{"input": "log_mel", "win_length": 400, "vocab_size": 32, "encoder_subsampling": 4, "encoder_layers": 12, "encoder_width": 128, "decoder_width": 256, "decoder_norm_position": "pre", "decoder_activation": "gelu_tanh", "decoder_cross_attention_every": 2, "beta1": 0.9, "beta2": 0.999, "batch_size": 64, "epochs": 16.0}
Rows from block 3 of the text decoder of a small encoder-decoder audio transcriber, named by matrix and row number. Rows with one number belong to one neuron. Each number is 500 + 40 x the weight over its row's rms, rounded and kept within 0 to 999. All counts start at 0. Numbers have three digits each. After the name is the row's rms in percent of the matrix's.
After each neuron's rows are labels from the 100 texts, of 14976, where the neuron reaches its highest value: "tokens" is the input token at the peak. Only what is clearly more common there than usual is listed. The data: read English sentences (LibriTTS-R). In brackets: how many of the 100.
# fc1: MLP up (decoder.blocks.3.mlp.fc1.weight, 1024x256), inputs 128-255
# fc2: MLP down (decoder.blocks.3.mlp.fc2.weight, 256x1024, transposed), outputs 128-255

fc1.179 085:510493429495506459489414557521483453486493530514499549563568501594529476531530463463545498445482590493483513482511497504535422493591430461520441501503525488567486508513584454457459510498479477542537567401493487537466492495575518547465470477488482495478511520484507486518433450546465515510529509476426443520502518465528560528527506483431481457460460445486507508470493498505468492473526
fc2.179 062:439504514475521457527507514497515561429470434448494556462423531484503490533496521501530487522493467535449527498552497440460490557506539513479520480527547487471496522433504415451518427576506512492510539553443547495556527498530531535449512517428505595521501539484479534509497492548470516506547535462516455453546494512482496544488514505527511527493515532485496510491484515529555587455444
tokens: "n" (35); "p" (22)

fc1.704 084:463524480453445513537531497537486545495497551542510526498438538496539523530533488506468493499492547490605552535458470404525504503518512544460504448471415528498547548459566514466477486468534577480521495577576537472483484487532447446480447488450540523503502504421527521446500494476487561494511577478494534511558522517510533471487522553537468562504499461440470483497453460487614438484408
fc2.704 080:537571469472516510476509450578540514463540495500492541533509411510508535528489536523462515522569503584507462576462531507472495469532480495548536484485524498538527430539489567493412498517555461426546446578578554582550563424479539511452568533492409533449532471623457549505515531468522516527555456533495507516551539564509455519561550500455497517478554451484502510531549561531459479510512
tokens: "u" (45); "r" (41)

fc1.372 082:490449487523551512530515573453523595425485543514542522520508596419459485482519468518478550528493596495533485499524534468549515491504502488475533574551524492491521480464491543517530479530492535507541483518415488473517549534517484520459508541524461519507499469509462481545507563464457501513568463499472492509512527532494446507457514545496471498448453516530504528566478568472520448470444
fc2.372 065:516525420529502478552509564553570492481457493519489524566469452551455475484526435534518444550485498500470506467482508428476503503479504510539565493476515449526496503366543405450466430582543504505538517488544482443459529434471433535478512580517561507478515467525468562454536491449529542549507515529528454471486452410473499459504590525603517496561544449431499401486488558513505555467510
tokens: "o" (24); "r" (23); "d" (21)

fc1.129 080:522544584535515459506506498491505528543493531592453535497505501484477453425521498498488510423562476596526450392459490469530487592532538548581434512572539570498560538584481511519470433566445550519402474529522472465489495454499508536505419446474495498474491517499491538482471461519515497485511472450446494477487474539500502542511521429510464561558493567508541532518498364516426484479479
fc2.129 070:507539417425509487481507486436436467484494478497482509406506517507496510523414456490473439525493461452477451522581517536469473483477533450523486492533508501517457447455563581522594478556506527519552498497546534426455524474481546536506502493507512530518434560488543496568484528483478457430466484552550584433515576455513519517526448512470481516556535520505513502533421434496480423453499
tokens: "c" (35); "t" (32); "l" (15)

fc1.596 106:556452477517495533528512538551531569469448582555495475499516514495460465502506490465514513600523468497478518531434517508521515523430573497507541498516460497466479503499497497568484486528512575520489500489477479548494494519471511531526473536492570478491553606539565510539522470565446499466552475505448506436472507533478511468505467501541462506551599514473514486472544505510511522419478
fc2.596 104:470446456441528510512512554498480514560461526538471472450555520534495507557386539427497468469530524481478456507430483550523523533525445466541529510497394593465534521529510571463521437457471504493493521478523515473554517556504522491488489495501529528498503526494511512415509497557444536440524483481557529458549517552470444556466470541572509509594544501501422482521486497484597483466504
tokens: "n" (66); "f" (19)

fc1.101 087:489478526565522475471504414541519465472497518510540434435524491483514564507509521479501531474493486489498469476489492568567485493500500518498572429475528522479550467539413497486563483548540599527461599435509460537528437537405524469526402518515473494477482423500603476476465507492519421483467494504554537540528421508495564534568498578526518539535493524497588500477513478545391505481442
fc2.101 068:514498412549487432482462462497487511511471479459530369526526443547512541474465409476548619534481523554477498452507510494475512503461489511489517522440523559456443587537547517478463502519503526431569489480558553596450470484482455495500452539570480484439495460531520442517522472541468497504528504513447459463511532505557445540536521467525491542518497484486529553485410528538439483499520
tokens: "e" (38); "t" (25); "n" (14); "g" (9)

fc1.164 094:490505538478456526444440502610501538414566591474533549492449502490560491486455495499472494558564501559511501465475534547470575539509590429542487480530470440453531561435492569436514508522482483485525480446508493509504426505475479482525518498469484492465485465493553427505488461539472504545474493522500435475521422490441499416504480406519534526494422520500482528485501509559531486531541
fc2.164 080:449436491490544522513444502477515525451439482487508505486423473531549532516532477588552556485488426542445505499478532531549472523462511478465481469483495497520544470503470578521473466464448404500502476499544497427570521542492473514444518550519552493535620470444549501511473507506457478523479499496575535505515614516565420518519478434493562391584546498623490428550495486510567480514528
tokens: "l" (52); "c" (20)

fc1.535 099:516537503482482429452500449551505516432544514509517502554444459409552512563523499459502508479527404568540510536435602527478520510532443479460481484478523547474533546522461508473497530493518571484472487554519470445462501505467537512556582518558550515519476461474538523462485470524507458490439517543503433493533451489499463482434505508477502556548425415513474467509467483528513492501563
fc2.535 099:508524515517580511525512518543534460450398556456464514473500459524534542540467495505467534483486506532497535560471512512446464495480490436497399482462485511522460449506471458537453410464556466448446539537515546509431445445526507484456494537514516470570490511600499514510518476518455516493446512463431456473504453556485456531533511491453519482489474519467544512562569436425426502468546
tokens: "c" (30); "n" (27)

fc1.269 095:502550470436482546449515581478493483439522490512529482482509465493512555456511485475478487518507546470453512515500553494500490510518520592550602541520477521447458460545509495518480517467521514466499548515456528459492416535532427489540509494525498448485516535487527432543479523435468539506470510518563541466487500538477501500424527496485450540483467423474438544458460493564536510379488
fc2.269 079:441498582544471491508500431514465549474521463482466503452544511550500459522497492458502547562462447505510474408474492521467449501491503439486496549431519492448542557440538460438507480553519509494476459498508458590468517471527502534492522550425438433523450482478492544401484531498569546521510481415453401541498523482603492517505477485483534548491497464418500450479494418508516488489516
tokens: "k" (49); "d" (20)

fc1.543 092:438481495440543486512533502453497525517513549411486493536523460403537478477525501510457530555495463569435524587539485566470496538522535478485486502459495494500510441509482506496487441475556447456449503530456419497489496503561525492473459515444475564535531504444517494536488547493487506451557544471506560585472484547508531469458575508472425536537518463563545514508573469494546538486525
fc2.543 102:530460468535470477505476467463496571486480533493450499459500470505537558526460587535547511495505446456512524568461484537512487499486501556468403369499515532416537424496440492608468485512564467525499489516529468542574482541531518519530466431470471454455488506448462480453483496599455541431435547478501462480442461516522477568502543406548485515471522561536510489524515446463500506485562
tokens: "o" (72)

fc1.188 095:523516416495455519511582525564547480432575467519468486440560533470490488451490522450483484519525486526455490515539457501583472497537432521451534486468476581433517470514532486459535610474469474467590497481541491526459492562493434516507519509455544469502513455496530457443492517539484489497494457604511561529507460507547451523497489539455437487535525484478446555472521411482512459564483
fc2.188 079:535500533478495515427443519480509488522548493487501459407501514505476553480486524531546512542479492486574508487442542494483480447387496557475556555463561469523462518530506508539487442479513500504528515481444538519456461448522510553535523511493466469487509549489519482455486451518557498480532509421496516572555496472492549609504474474501501497501541501499539470504462435513506515512489
tokens: "i" (35); "s" (22); "r" (11)

fc1.283 086:530511500491544509511480517491537514544509484517392470471477521492577502409530550473523450513475523448517492411489535409465474524538449457563422535504547498424468466460482511558484437539456495476515487465436601493477564480497499507473462443498520552492495483565461539440535514618448586467497517481482462470535516499517519526463521563479458525455526556541474559521578452486529501488474
fc2.283 070:609513510521566444504546504423444402476480481540433566449455468474504425502543467406523450482556494500426477472474491550487530460488548424515479476467552473535536501432505475497449536515493474490472505499606555469560546410523463543544505506512487524552422461496492514553527470461488461459458489506438507446561510437499508493501588523459443466497545421490508514450518551500515562481485
tokens: "e" (81); "m" (10)

fc1.353 125:506503494495506415525572509516461538466526511551504408525499540494519473539547490513382573501444459507501543533485546511502439495494459511414456432471467505485501501514526450504503460492511499513520498467444527515462413529500468481525499438468506473587507539538553421501527532469506508517529494586521455448469475492482520538362527440479532490494497476543512458477468514530534429534499
fc2.353 160:459525455552466469599506486453532549540498458527554493523446527431537447387550503525516479523472500523511490515608572510387459528455561504505482477504468527513455537447435464506469503447493583475459514474471489557545478478539534463510480538513578518510545522494576451527541541527377405413502569503581527475458549491507444523436546527487516469507514570489550522577508559549476454527482
tokens: "s" (38); "u" (20); "r" (14); "l" (7)

fc1.671 097:468455480488497486456492429598505519510467472566526459525468519456518584534470524508431498538507522474505539469454459582471497573523514504470512419455495515520523534504539530476467540488509468534572487451514534436503478472541545445526509515499563479525543506566484491451536490517541509456514512514540506511542532537541456422480489503525526557456374482565454565493534505446419497503547
fc2.671 085:490463580500531491490548534501478368528507558482513427485532431519525512492485456519442496430562485543447516481529511527525486510506533471457450502581579570549525506489469486534490513473474542479455525554498539470521501460494540513525476512506538446444438487532508462552560492433523516501448420467503478472532416515414487499590466497513547536478433485488535538498589526477534524498531
tokens: "t" (19); "g" (18); "u" (18)

fc1.643 093:508429473535481479499427428505424518406484471500511482402537532538555531525508492461533542462428471516484522481476425514531491490534607515525524478485454496519478491474470488552450508447412586497534532442533491514540481543434477536557499435486488499494504570497467469566552483456482544567536439464536493516482471540482479439550447416474521531484501559514524507422496471494520487421504
fc2.643 089:480591557550479496507533445533456441498460451501497544489521477459564511533510493528561546475515554510473508411478507547489474478444485589543411506451451478485464484517444472465455488455502537508511508489514508444501543466587445514508450601504503544459486433522556472498545521420429531533486500541510429470501488543486569518489464529490568497525542464550500480546538589551430537528515
tokens: "e" (84)

fc1.194 090:478504525492483436581467420475470508480491581485486538427444532408555496520505550441450530495484537518582472518522490554488449477525513524514599498468530542437541532551500484492496497521518506513485519513460464549498472448504500455552519454422519492560528510496533487483483520485412473516555454454488516525538454536524509497477531631512537483497474515462501552453529514547491497564552
fc2.194 067:521541526493545529497437523439509499581457491454505393479476447455542418506466470508464460557567521495482548530546487499565511504531510484491512476430487489463496557498532520502479417502432493435515493519542530460545473421484506532563529487555496550473493473524470462474497495529403534538491540507478442471480424483456530513545510455515506521532480576529456521507543482569488560438533
tokens: "t" (66); "g" (8)

fc1.575 118:499389488442474549516486547501508544457466502460471489469468495418417495514411534494525513488543463544472527502453498526575480524491502521524449478440462517553447515538491475470551473466554563461401508560541595468447482476463494497471596458495576516551459606494569451560509533493485513540458473544572482422469470571525498518517469495510527510450492549497429525511508506457538527458447
fc2.575 127:486501463507516548505492474481437519502493419422526577496488449500478539509467509599497564560531485555543439483496548468516462496410469485498490546506561514540552530532481525544495482571497449481482562497622496530446530501487523571495550490451541478548593439527491500561521524554485535506465591542533451515480482482523494597503501455526439537465528504491476472501513458500568435538502
tokens: "o" (41); "e" (24); "a" (22); "g" (12)

fc1.149 090:530492501501473488491497502513482538485497572525536583489579488501489551441450526587565563476521552528567490468524536523425492540477542553513518459496469535527457462505526566545420473499513551550471574515442488523537589513538517532532541498493521507522502498528535522488477478545467489500472464511445471486522528530423589499542481493461487515521495490527563480478479534406545460474523
fc2.149 072:513472517495499554485538521499495407545567502501619495560469508473532503448457451517560554526480451505463466546502457471498451428500522574532506465509527545467528447443533439450543509485423532399570472541511480470459527531502463557489526505525565418457509459542498457534524559447500505477509525452575551489490533463492456472513473486528555507462529542489518529478534477487544463425506
tokens: "k" (48); "f" (34); "n" (18)

fc1.730 104:460470468452430460518538494513530448452520549512539418497480482553504389528531516405463580472480516573463458578492433533565497529486584503516478540492511501541571515486536489514473477433437546547652513464497512499457455544571501579554499509498533504486517505542549474529500465520480527470483504498441497560482483488513456494538512547465550532519515559461512493532579515481431500455474
fc2.730 118:510531561532472508482465489446443459470587504455499553557558499542439519450514414472515477418506520480430499452563522533510552482532526477472507510503508532529413439513451465463486451544496519494474499501494530461425501591551497503513570527454480476469501503506495483480499517427561512537502501467486530502430558437415489517475470504467531484469521551559531485515483536459439504506506
tokens: "s" (76); "g" (10)

fc1.476 085:526502477536540571462514454436409548456405479477543531502535528462476495532430521452571511505464513576539521503545543460445497568539455519491569502475481502595480524457471562454481479460498567499554528492505428487585543443580471530465470473475509461504523519491541500403525483499508525533527528577528537482472500522544489540470451525444580542455392456496472526544582531480474516514497
fc2.476 063:526547517500462518511474498480486514484473530535485502499545563500522506464525463525491531480508504489549496428482542487420487582465454541477484491484474470508546559457595530526506525456568454486465495498467458474493473505496465537436433450507485558501430505517518532508523430591470484509498536516521525512529411460483580528534555540463473515526512457522463484508513447565536508482528
tokens: "o" (37); "n" (33); "y" (7)

fc1.281 091:482518519503492579579500536423481492450477521494423492536466445507553548486505500519537468461498489575492476452527481591460517523517477424465439450486541496561493498572508522564504491481525521567551521538404499493436483528533506553515591455535556511477488525476453541534502493493469562567510471575479401526481444497503522453565489479434528564501530384579461496579520493436465491455511
fc2.281 069:541546564508520416505574502477465554499469482415500528517502475553498487467485443482510494431506437481548532476469525465461493537436459501445528471487512547459548525491425463498576500470540495501564425485539500459544485507484422472479476521502511519473460539522483508477540519478447544556507520512521587529506484652571489519480541587516448534467497530493520474466499527470470528515538
tokens: "t" (57); "n" (13)

fc1.187 103:472466473494447490534506475506521532435506469542513521438537486474534484495454500491506535579457459531442532548550565564519584530539461457433468472491452421391522539547412501545544461453489444508457437532498590563479451543573478542517422454482515484503489441533520465516513452518564550525462494469432500490509537544490468510525567445481551526491382533524529467569485459487473525439500
fc2.187 091:529490439417547545440461510452421534461497552517551478444520507508495521486466547500466486447452451513492520545550470536522462561533560551622461574592493560402462497430573537464502481482531465495555462446504467468468463507536489522508527549513469524475486574457500467535471528586436537523512480478441491460377520460493458406552577493443477495530571474572537548517500536535513464440516
tokens: "s" (61); "a" (19)

fc1.217 087:568549495503479516534472502508530448549489504615496504462513485536536524472505508520467468545453574517461484521473549542502480514540503532549479434506431497514541502514414503536479533489533471537544449474446490541521466551464468508417489445471480468539536489448522535490480543495433471537527483472495453495517466477453559523578521481479538477463520487468495501465473537557516518486463
fc2.217 064:516574475508510551548504496538480438543501467469561574488552527521594453493488441522511537494505563571515518497480431482524437477568497431536526499483556540503550416548450504522490504523504477535436489529511497466485475487447420514510491512499593552490516444513479508491494589505490567515502592485548542476487480498479546495511534520486436461515547492540489520540554486515448544543537
tokens: "n" (38); "e" (36); "m" (8)

fc1.310 088:581483490560468518517544555519415457516535490548531534522533603498515512515504420499502529514584526479546426524454452569443478544471565586505486545513519491548448622518495546482513474491486520513450508579508519519513488541570522499516525500466478473481492402497536478508512516518520478465558477481468467546583434555561527474493542531464491478449488505468557500392478449475540488404484
fc2.310 071:475574495535537499477447472474541524487517449562500491473518493423562527495467446539537521528476506461533509488592530512542508556539504506451548417458487435530433464392547536509589400505549485512478469483451518490512516435528470552501503523510521578462514451546473491557548514497469510484477463498489554523521500522401531496479476467554478520520437523523482530471447524426463523486467
tokens: "l" (34); "f" (22); "t" (22); "p" (10)

fc1.112 089:544502531499479512506528518477474480520453506519443444535528563483458470545459506528580549486581557549554494496556506543516428467508494491469544471496429448515560510513554498541459523519549426521515513495497544516467481461449525471505472456518542525503475461452491498530541530524499455501459445542455474517544436597494568556492543559522403524426503494478453557433562525442586533489483
fc2.112 071:474455568510566533472545505500505479524503541539579526532447547472533520544545466572479503524536508507481564528527531485505475470519505510444486548550483487481552522416554539492459527517480414578465427516464548482482497490478485512480491498451490588497533497496425537565516503446590461426460474563494522474469534463530415469474522501450558516484459495488494586560508552453505484547496
tokens: "k" (48); "s" (13)

fc1.363 100:432493499510458538498522469491459553481465469542489465487528489523438545515536521531456504503502557530531500534512532480439456512476430482426456499529497527470542472537486480469530563504477547485560513536499539468578433526513460499517513505451489459514485539497462566492477548515489459511437529459471498467454499454410480545538485505459369456481513526566568454557520538584562460507487
fc2.363 108:490520483524515527467487458537514539471495496545501549506484452541432525512534517504528512474427493498505505460547530502442479549460547587502516462518404567426430467506446527452559489533480440548477469527586448513435466516490510533532497490573515521458527577482436565526500456564424519503485500522451543478528527487581582492471453480521521448522483485509463578538476515516493477479526
tokens: "n" (94)

fc1.181 111:442529435502527462503469544523482503528448501472527431449432547450497463518463425492552481545492527532477432481539487561491578540455509493516495479531438511531527544481508461562568500463517528529542495545471460449557457528496463491455436568451510480552461645496534529506578519472546498443441469521473555530497618505520544433433501451439465493510521565526530479516433499500468531499509
fc2.181 110:499534490556454449559527454460572525496523454485482557518506457474421517485446532547524479471500556518469510461487531544457514485510517519425480524467501425547476500568455447506548481501538455507515485498554554477468474572490526449509566476474543444528440429524429477491480494405538459541485545463533502552497539589480517532473444463504485460494465494407518485478492479505507445478494
tokens: "u" (27); "i" (17); "o" (16); "n" (11)

fc1.35 114:505504381494538525602448464522573447514480484546439479541530515511558530504495488525459502522518492567536481514531542575422483494542563592477442482505474484529520527475479534513453550499501540538510481519560480510425473500509477514607498563499531469449471519494470479547464481470491401531478495472453435457442453522410527500492536536500492412491498451567525487439524467544496493464521
fc2.35 127:554475549449551515483511452516444516460507527489545453450541524504505448463495521391501460527553535547546529457526535475486513543456489510526545604498480548475519574512533499372514567502534525539525445507477416543494530496505498513500493462478485444467528550459461541468506562541476496539589479525571527472488483511557444411497468557540474510475544531482492531465457493518530442442510
tokens: "n" (91)

fc1.328 102:546467460500480472539484471439428502570436543452463516494491531521459482581510470452434602524465503555536560502511457516568494493451510507534447482510431513515525496511523440561543525410495518488477458558568518536457559514471445470580531519527483535537504498497501499499490508558463489502527518530438550519472508618486512469481481507441487483510470489544518523425540491539528526442464
fc2.328 119:475541553430504565596491490563559517462541477474504530521515503456564486514505465465498482546463547528513519516474489506490510525533509433491481473504467447551485561452498492529518507522547462537543529525494432469480515485412532504498520459476471523589435501491502454545553496493500496482466514480600472505528484549590475571555515437496514469466529506445431519550539582466565470477464
tokens: "i" (37); "a" (24); "o" (16)

fc1.744 083:524538534474521524521491581534543504575493465499488527536512619508490450553505521501518501508499561493484541540537530491503493529510444434438505524524507572520563494490556522477492564561477497523560553535444476475519544502449504489438454466503541505549535519521503531517580520507508505512521422549491359491516536471555461453414528446514573477522515524564519483576502462461511479513497
fc2.744 066:500496494569511494477548514568441495510376527458538534397521452446503470501576529568443487501531507495534460497535523468510442593510513451499554404456411473549432507492433458482513497486506490523494477505522487515528471485541517419502512591522512493485506511431503528508427509531446475406472542467446570458447476509497530520477529492545473479484547507523570562441538457433503511461482
tokens: "u" (71); "<end>" (11)

fc1.29 114:516516435563487456514472490546561507491507488477495484528512438582491455480401563378537570497463538515437547505531486516481478456520492514493494525489485521539494481495553401569485557451446474370500499441528466494471494499502544494488502527521476482493505441577509507485452504525510566482522462536522464477596504455421516482450484533526562404504411534495545503555502440612484464527469
fc2.29 111:478548461501522534517512571474489480445548525544569490487526495471537499542558511535515426577398507492553446569474460459453525538509505456557563474485550449494473562516457422566541509540526530459490494536499498503417531506479443469497548513437534447542461519477494555544548482506535499490525537529466536548500512477493494574511469491473464551471501545460560491463518530458538526499550
tokens: "c" (57); "m" (25)

fc1.263 128:491459510529467510479501434434537518522552455502520488452514473464514515534511489427458557569511502437451445515513478509460504523514513520499504466469549487511526592470484458479462519419475522557513520527500577471530472468547513553483454495576553448511500443488452452476490499525503514467510516494491401530473503572513501466490458494480426531465495552519556519543490451408520530541497
fc2.263 155:600524587458465561520446546433517510504511445487550559430450492567492538566433492453511540430477512516493493446492542430519530461485530528439510514514474533523505506537535550475517517535555448493499486498606461455507510521514433538540522505498520396504492490564477514560478528500532513555470433486519482469548498497470414610504556464507483549427487519493444523491516518459509489422532
tokens: "u" (95)

fc1.225 112:496471473499436556519467570488522508536472481512493511506500512471435531492495564517572539547360442504538500471498464487492515465441467529476451566535507519453479483479437467431503540548433498481562510537496519514518547494538521484444537442479588532599436481566490500419442523517494617475505554506497472564540431585486444437490455565480496555550415499501562517501537482513489505450497
fc2.225 122:458463589469568499541446485562503492476457431531454526508523466548505501505442476486483493507590485525458499529457539550525453560483543423538512469496482524532562494485530580557535494470502505540436533518532407486485511510569469559513548530458484458544465506487507565554533502501531461462506431518499468524511591461549445477570469426509495511515505532481471498485434470446479477561524
tokens: "c" (38); "w" (28); "g" (7)

fc1.400 083:465474566511491446544497470507465523466491393568447525495514514502514522474508527559522487468529484487487412469468526501474473523491455505570540490435484475507491496478576515529440433405521475543497531493570488453620448499545547522530491518543495511512440476475478432530459446538486515531487463549437536490526521493425446488521494473483439512438423536464530521506549478530529512498509
fc2.400 062:518576501497488449526500513555514482480547501509469569508562480476463460495530508542568496524526456440571534507563491494479546445458392540525510527495546494561448563531519427540475524575514499495444508484526580508444502514495423561458558464555459525528446467545566558548463488400474553519507533472475512437476481478490535476514496514467549471505468521548542479482459485448548519491468
tokens: "c" (97)

fc1.411 093:536509530461517540531620565560465526464485543519514488474501513476470493521444492507592452483496507469545425498453553495538464450512535509503551505535479466476576531484453475509482578488500445510526460452478510525476482561523557473496417522503497482492459553487531418530499459494466491555496423523453461438521465500497474450502516555482482471572504603562538547473512573514482497483510
fc2.411 084:520464550494510498463497403522475527426498519479551524504537512503538521579429519518568536491499501486448453441475444550500494503501507528475539403507505461537560509472495493482476517489526474490516522486477492489474503472520484462443522565533470519499492494569504543569439525531458528521538484510460544469530450541540464437523555523480472505559557599516461492524523571469450527534556
tokens: "n" (69); "r" (10)

fc1.373 098:416510500518534576541488532613470518559467533548517499537545518441451496483443464457501507500508545466436470511429565491545567574462563487467489455471510485498485520477559531542430562521504427445520500439463443479488519491567489500418451464518521501539459451496590479493486495607402394460467516509409479504518514515441542479515458466450547519467468478516509541568460494492480495506499
fc2.373 105:484465535455522489529440458456416447453462535528534495504460445481547539584550527464529506575512531492508552499521502501545545417510500453475556512490462410444603469486487501539547451445475508470483437518520527543510494539494440497499565506521491534537504554428517489501407520529491510529527496507544578538505604499460514532502494515566525485558422493503501487467440449549519406455460
tokens: "t" (26); "r" (24); "c" (22); "f" (15)

fc1.274 092:498422471544453512518569425494424507505543485524489490448528587424478518448467560540557534534478461507522449550482549443474492526471488511471549538538512512567516440516512516460544498491529489466490479454516556525489533555452534550448515539517542457514501526476555484463469482502492528459472508515561492452480610457497529504467507514530443479532501482480406488462496509561496451439430
fc2.274 085:424559551513453497497553493562430495572537522464532451494396445557515540511558490503534518461533449537549512529500484543530431467478525478477553529483485459507401491489489482545515470496503587450454488548450468412418544518533528509489475539515485510505504513511496533653499475519461478524463504538567488510464488471516538457472514486491448455509405503526556545475504511480419498510471
tokens: "n" (82)

fc1.244 082:479541529501467517490512497463510583509449556533461564506480536512515576479503593473512495514505522481490437568515531507477586507483487477551492475559503517450479520479556511559486516488505516490565480495530509513446497560583502503577522538468562469614483471525556541534508466533488507487481500459468539544491447523538526513610580476505526596532537454519555520539584524444540530521481
fc2.244 077:451557553454563510495512498595478444527489434525526513495461436486542520453538484471470478548447528431515519369572504491452530544594526495583464488451486454480516462511503551488513592609467536498463462518493549421596552494530441492451498532497472502449536527490498479478481530504490505508569475531535429576564579469529492446488456416487551463566514529550548439482431492507606527523436
tokens: "e" (72); "c" (10); "k" (9)

fc1.390 090:558442426456569498469600560490457464470574477516451525512525476378550441460566504408495458527484501408517531497475517447472571627490485475495508524458500522541514482468505495494517557491456536523510459563489477474485482514458424527519517493584478539479475482492503484490506482501514491480548471512444543491536567461562467493458451480503424549458507503598468552532539418543517507451451
fc2.390 078:521483516458525473471455565445511542545458553551503528429461458504520465486466539580474462531476542545503500482556531505515483477473536477533561459540520453491494439568444480508469491471542475483490520436447525526515512486563545480437488494527484511507540504455602494544513471439519527478430497464524508472496520488479557552425577472538549460473510481475483477487509472409595477504538
tokens: "u" (67); "e" (21)

fc1.36 089:574554463552565585493587489547481519519474527540493489509547463464500481470505478524505528522535599464481498538467504521472466497578568499474484560434531542474462575407599507574485542527503478512473548564508522565437527437571478513516524460515522516557492516471502587613463493567539510483429538509453497466539492494553507528534493552520542523473473531509539463428532520541414514430464
fc2.36 076:495480569485493501555491462602441469527429450472525507501511446500526509538530474513478576523490575458527500465459504453514540565432450505511566475493490490478486477512478457457488509578495517501495518455524484497518521475500495576499467483448421486467535501526524548420468554620528501495462437529480543502398456510514541425527493513546491529438537459456490538591487474526500520513425
tokens: "k" (38); "i" (24); "r" (13); "w" (8)

fc1.617 100:553459506492490516512529483489543490537491504567408467428552534462519536493557499473507487525477499529510517524493483476539569446528470442514451487420451517526542520515433458519519476511446488518548535462498457502489447477495480505507438437502495475526549505471540546489493437528504487518530532461493453431483481478547512562523495486506515530571480388526523511528490436521434491562564
fc2.617 096:517495473469517519508506511435416509545499489489547478485474533499548473537540510561495473509528427537457480536577495510486419518421506498544480470511461529478475527459423574413551511528521476493506507495514547500439526553591439499545508478516481479531472506445512432486518533580483457480444523503480483567563492525527486513496556535490480515511514440446483485546570524521519487481487
tokens: "o" (72); "l" (15)

fc1.567 093:529522508442437435503481503501549573537591528527398496538418473531535546459514473509546534527498492487545512463493527575474441409500483515467433507519475499525484527529612489413437510492461527534522531498549512468487566534532553421549507523506517468512471528553483541533499448466506475514491507569505513528554475491495500489527469611529501483429490482468512594446520469511541476496548
fc2.567 083:421518533446546496552501468513488511549520504503462470339505449560538464490524510535547489449517484456630472481439453440511511542450533530554447590538455444420497495510481527553488480520561524501506445456570479539485470474502492531498511502556460551566550513506514465518488568504488482514494503446422475556530451531546487545503530492464500526456488522503423452523465516446498468519564
tokens: "c" (33); "w" (21); "i" (13); "r" (12)

fc1.578 099:467504528493550564475518562542386486517491478576483509432545467510505510515459576553496496490513439491520490509419449563592532484475536463500493500492506455480500425452520467440520440447510498521486504526524452445424503543508499489510530527449523495502477446455560509477504544518479455447506516525506508490462503443586452515584489463513469555476525488504499554458443548476538483531442
fc2.578 086:489516555476484466514517435534548458541457504550481460509506428519519504490448525479531544525571554609480481434454547494585456524483491504495579513496496524523537476511490532498463462501496526567532490444440460414487529473462525439492484472528476515521423481554456493406569499470580452539429529469530497552488543490371567492461496558560460466445530497483563470483439486564585512378530
tokens: "c" (39); "i" (36); "m" (10)

fc1.193 101:501471530499498519544502494569556454510480531479550523480418508393495552504472522494499524469477577470462530521518588487392526542392553523445520519513493472547455463484384462546497457480491443513530533534506497501362507502533565538518511494527499540500523503492476507490471492489563556582435542467475465514489487557456511468500513561492491481436572530439559507497510425448493453532457
fc2.193 077:485525524503497527553462527421507464532475418523520457516513539519464467505516408555568482476536484508532534453544496445538533497505427605491559527499503489482470456456485592452507514479506492461512471528529512452581539558493433476441447470466489505501498417533477461592467482490499501507498531489484537533560555432551542512470557489518423485495485487505498510489490464506466474464432
tokens: "t" (77); "x" (12)

fc1.583 100:471571497441507460534510472455494463497506558571513516386480517469462531506544488558424472565527481443593427556436548505508470493490515474505490503532506475458569551495492496490455510568533496560540424434504510466531457489559458526520450466503444531440451444527509466514525480521493498531542489494543474489543467479445481554446520508502458556548549442407461516473499434546538503499533
fc2.583 087:485535539532508533529487554485506473525480472476467514524485460482511497500497485530486537476471434521431491573574448487445503496543518525488449478501513541559482493395453599591467515449430461467445474544482500476585464416474577566533474587499450484507502499563561525474508540474464513527511432540517499429507545519534516511493491402567522517479433534520448545495489510603529521442479
tokens: "u" (33); "l" (28); "n" (19); "p" (12)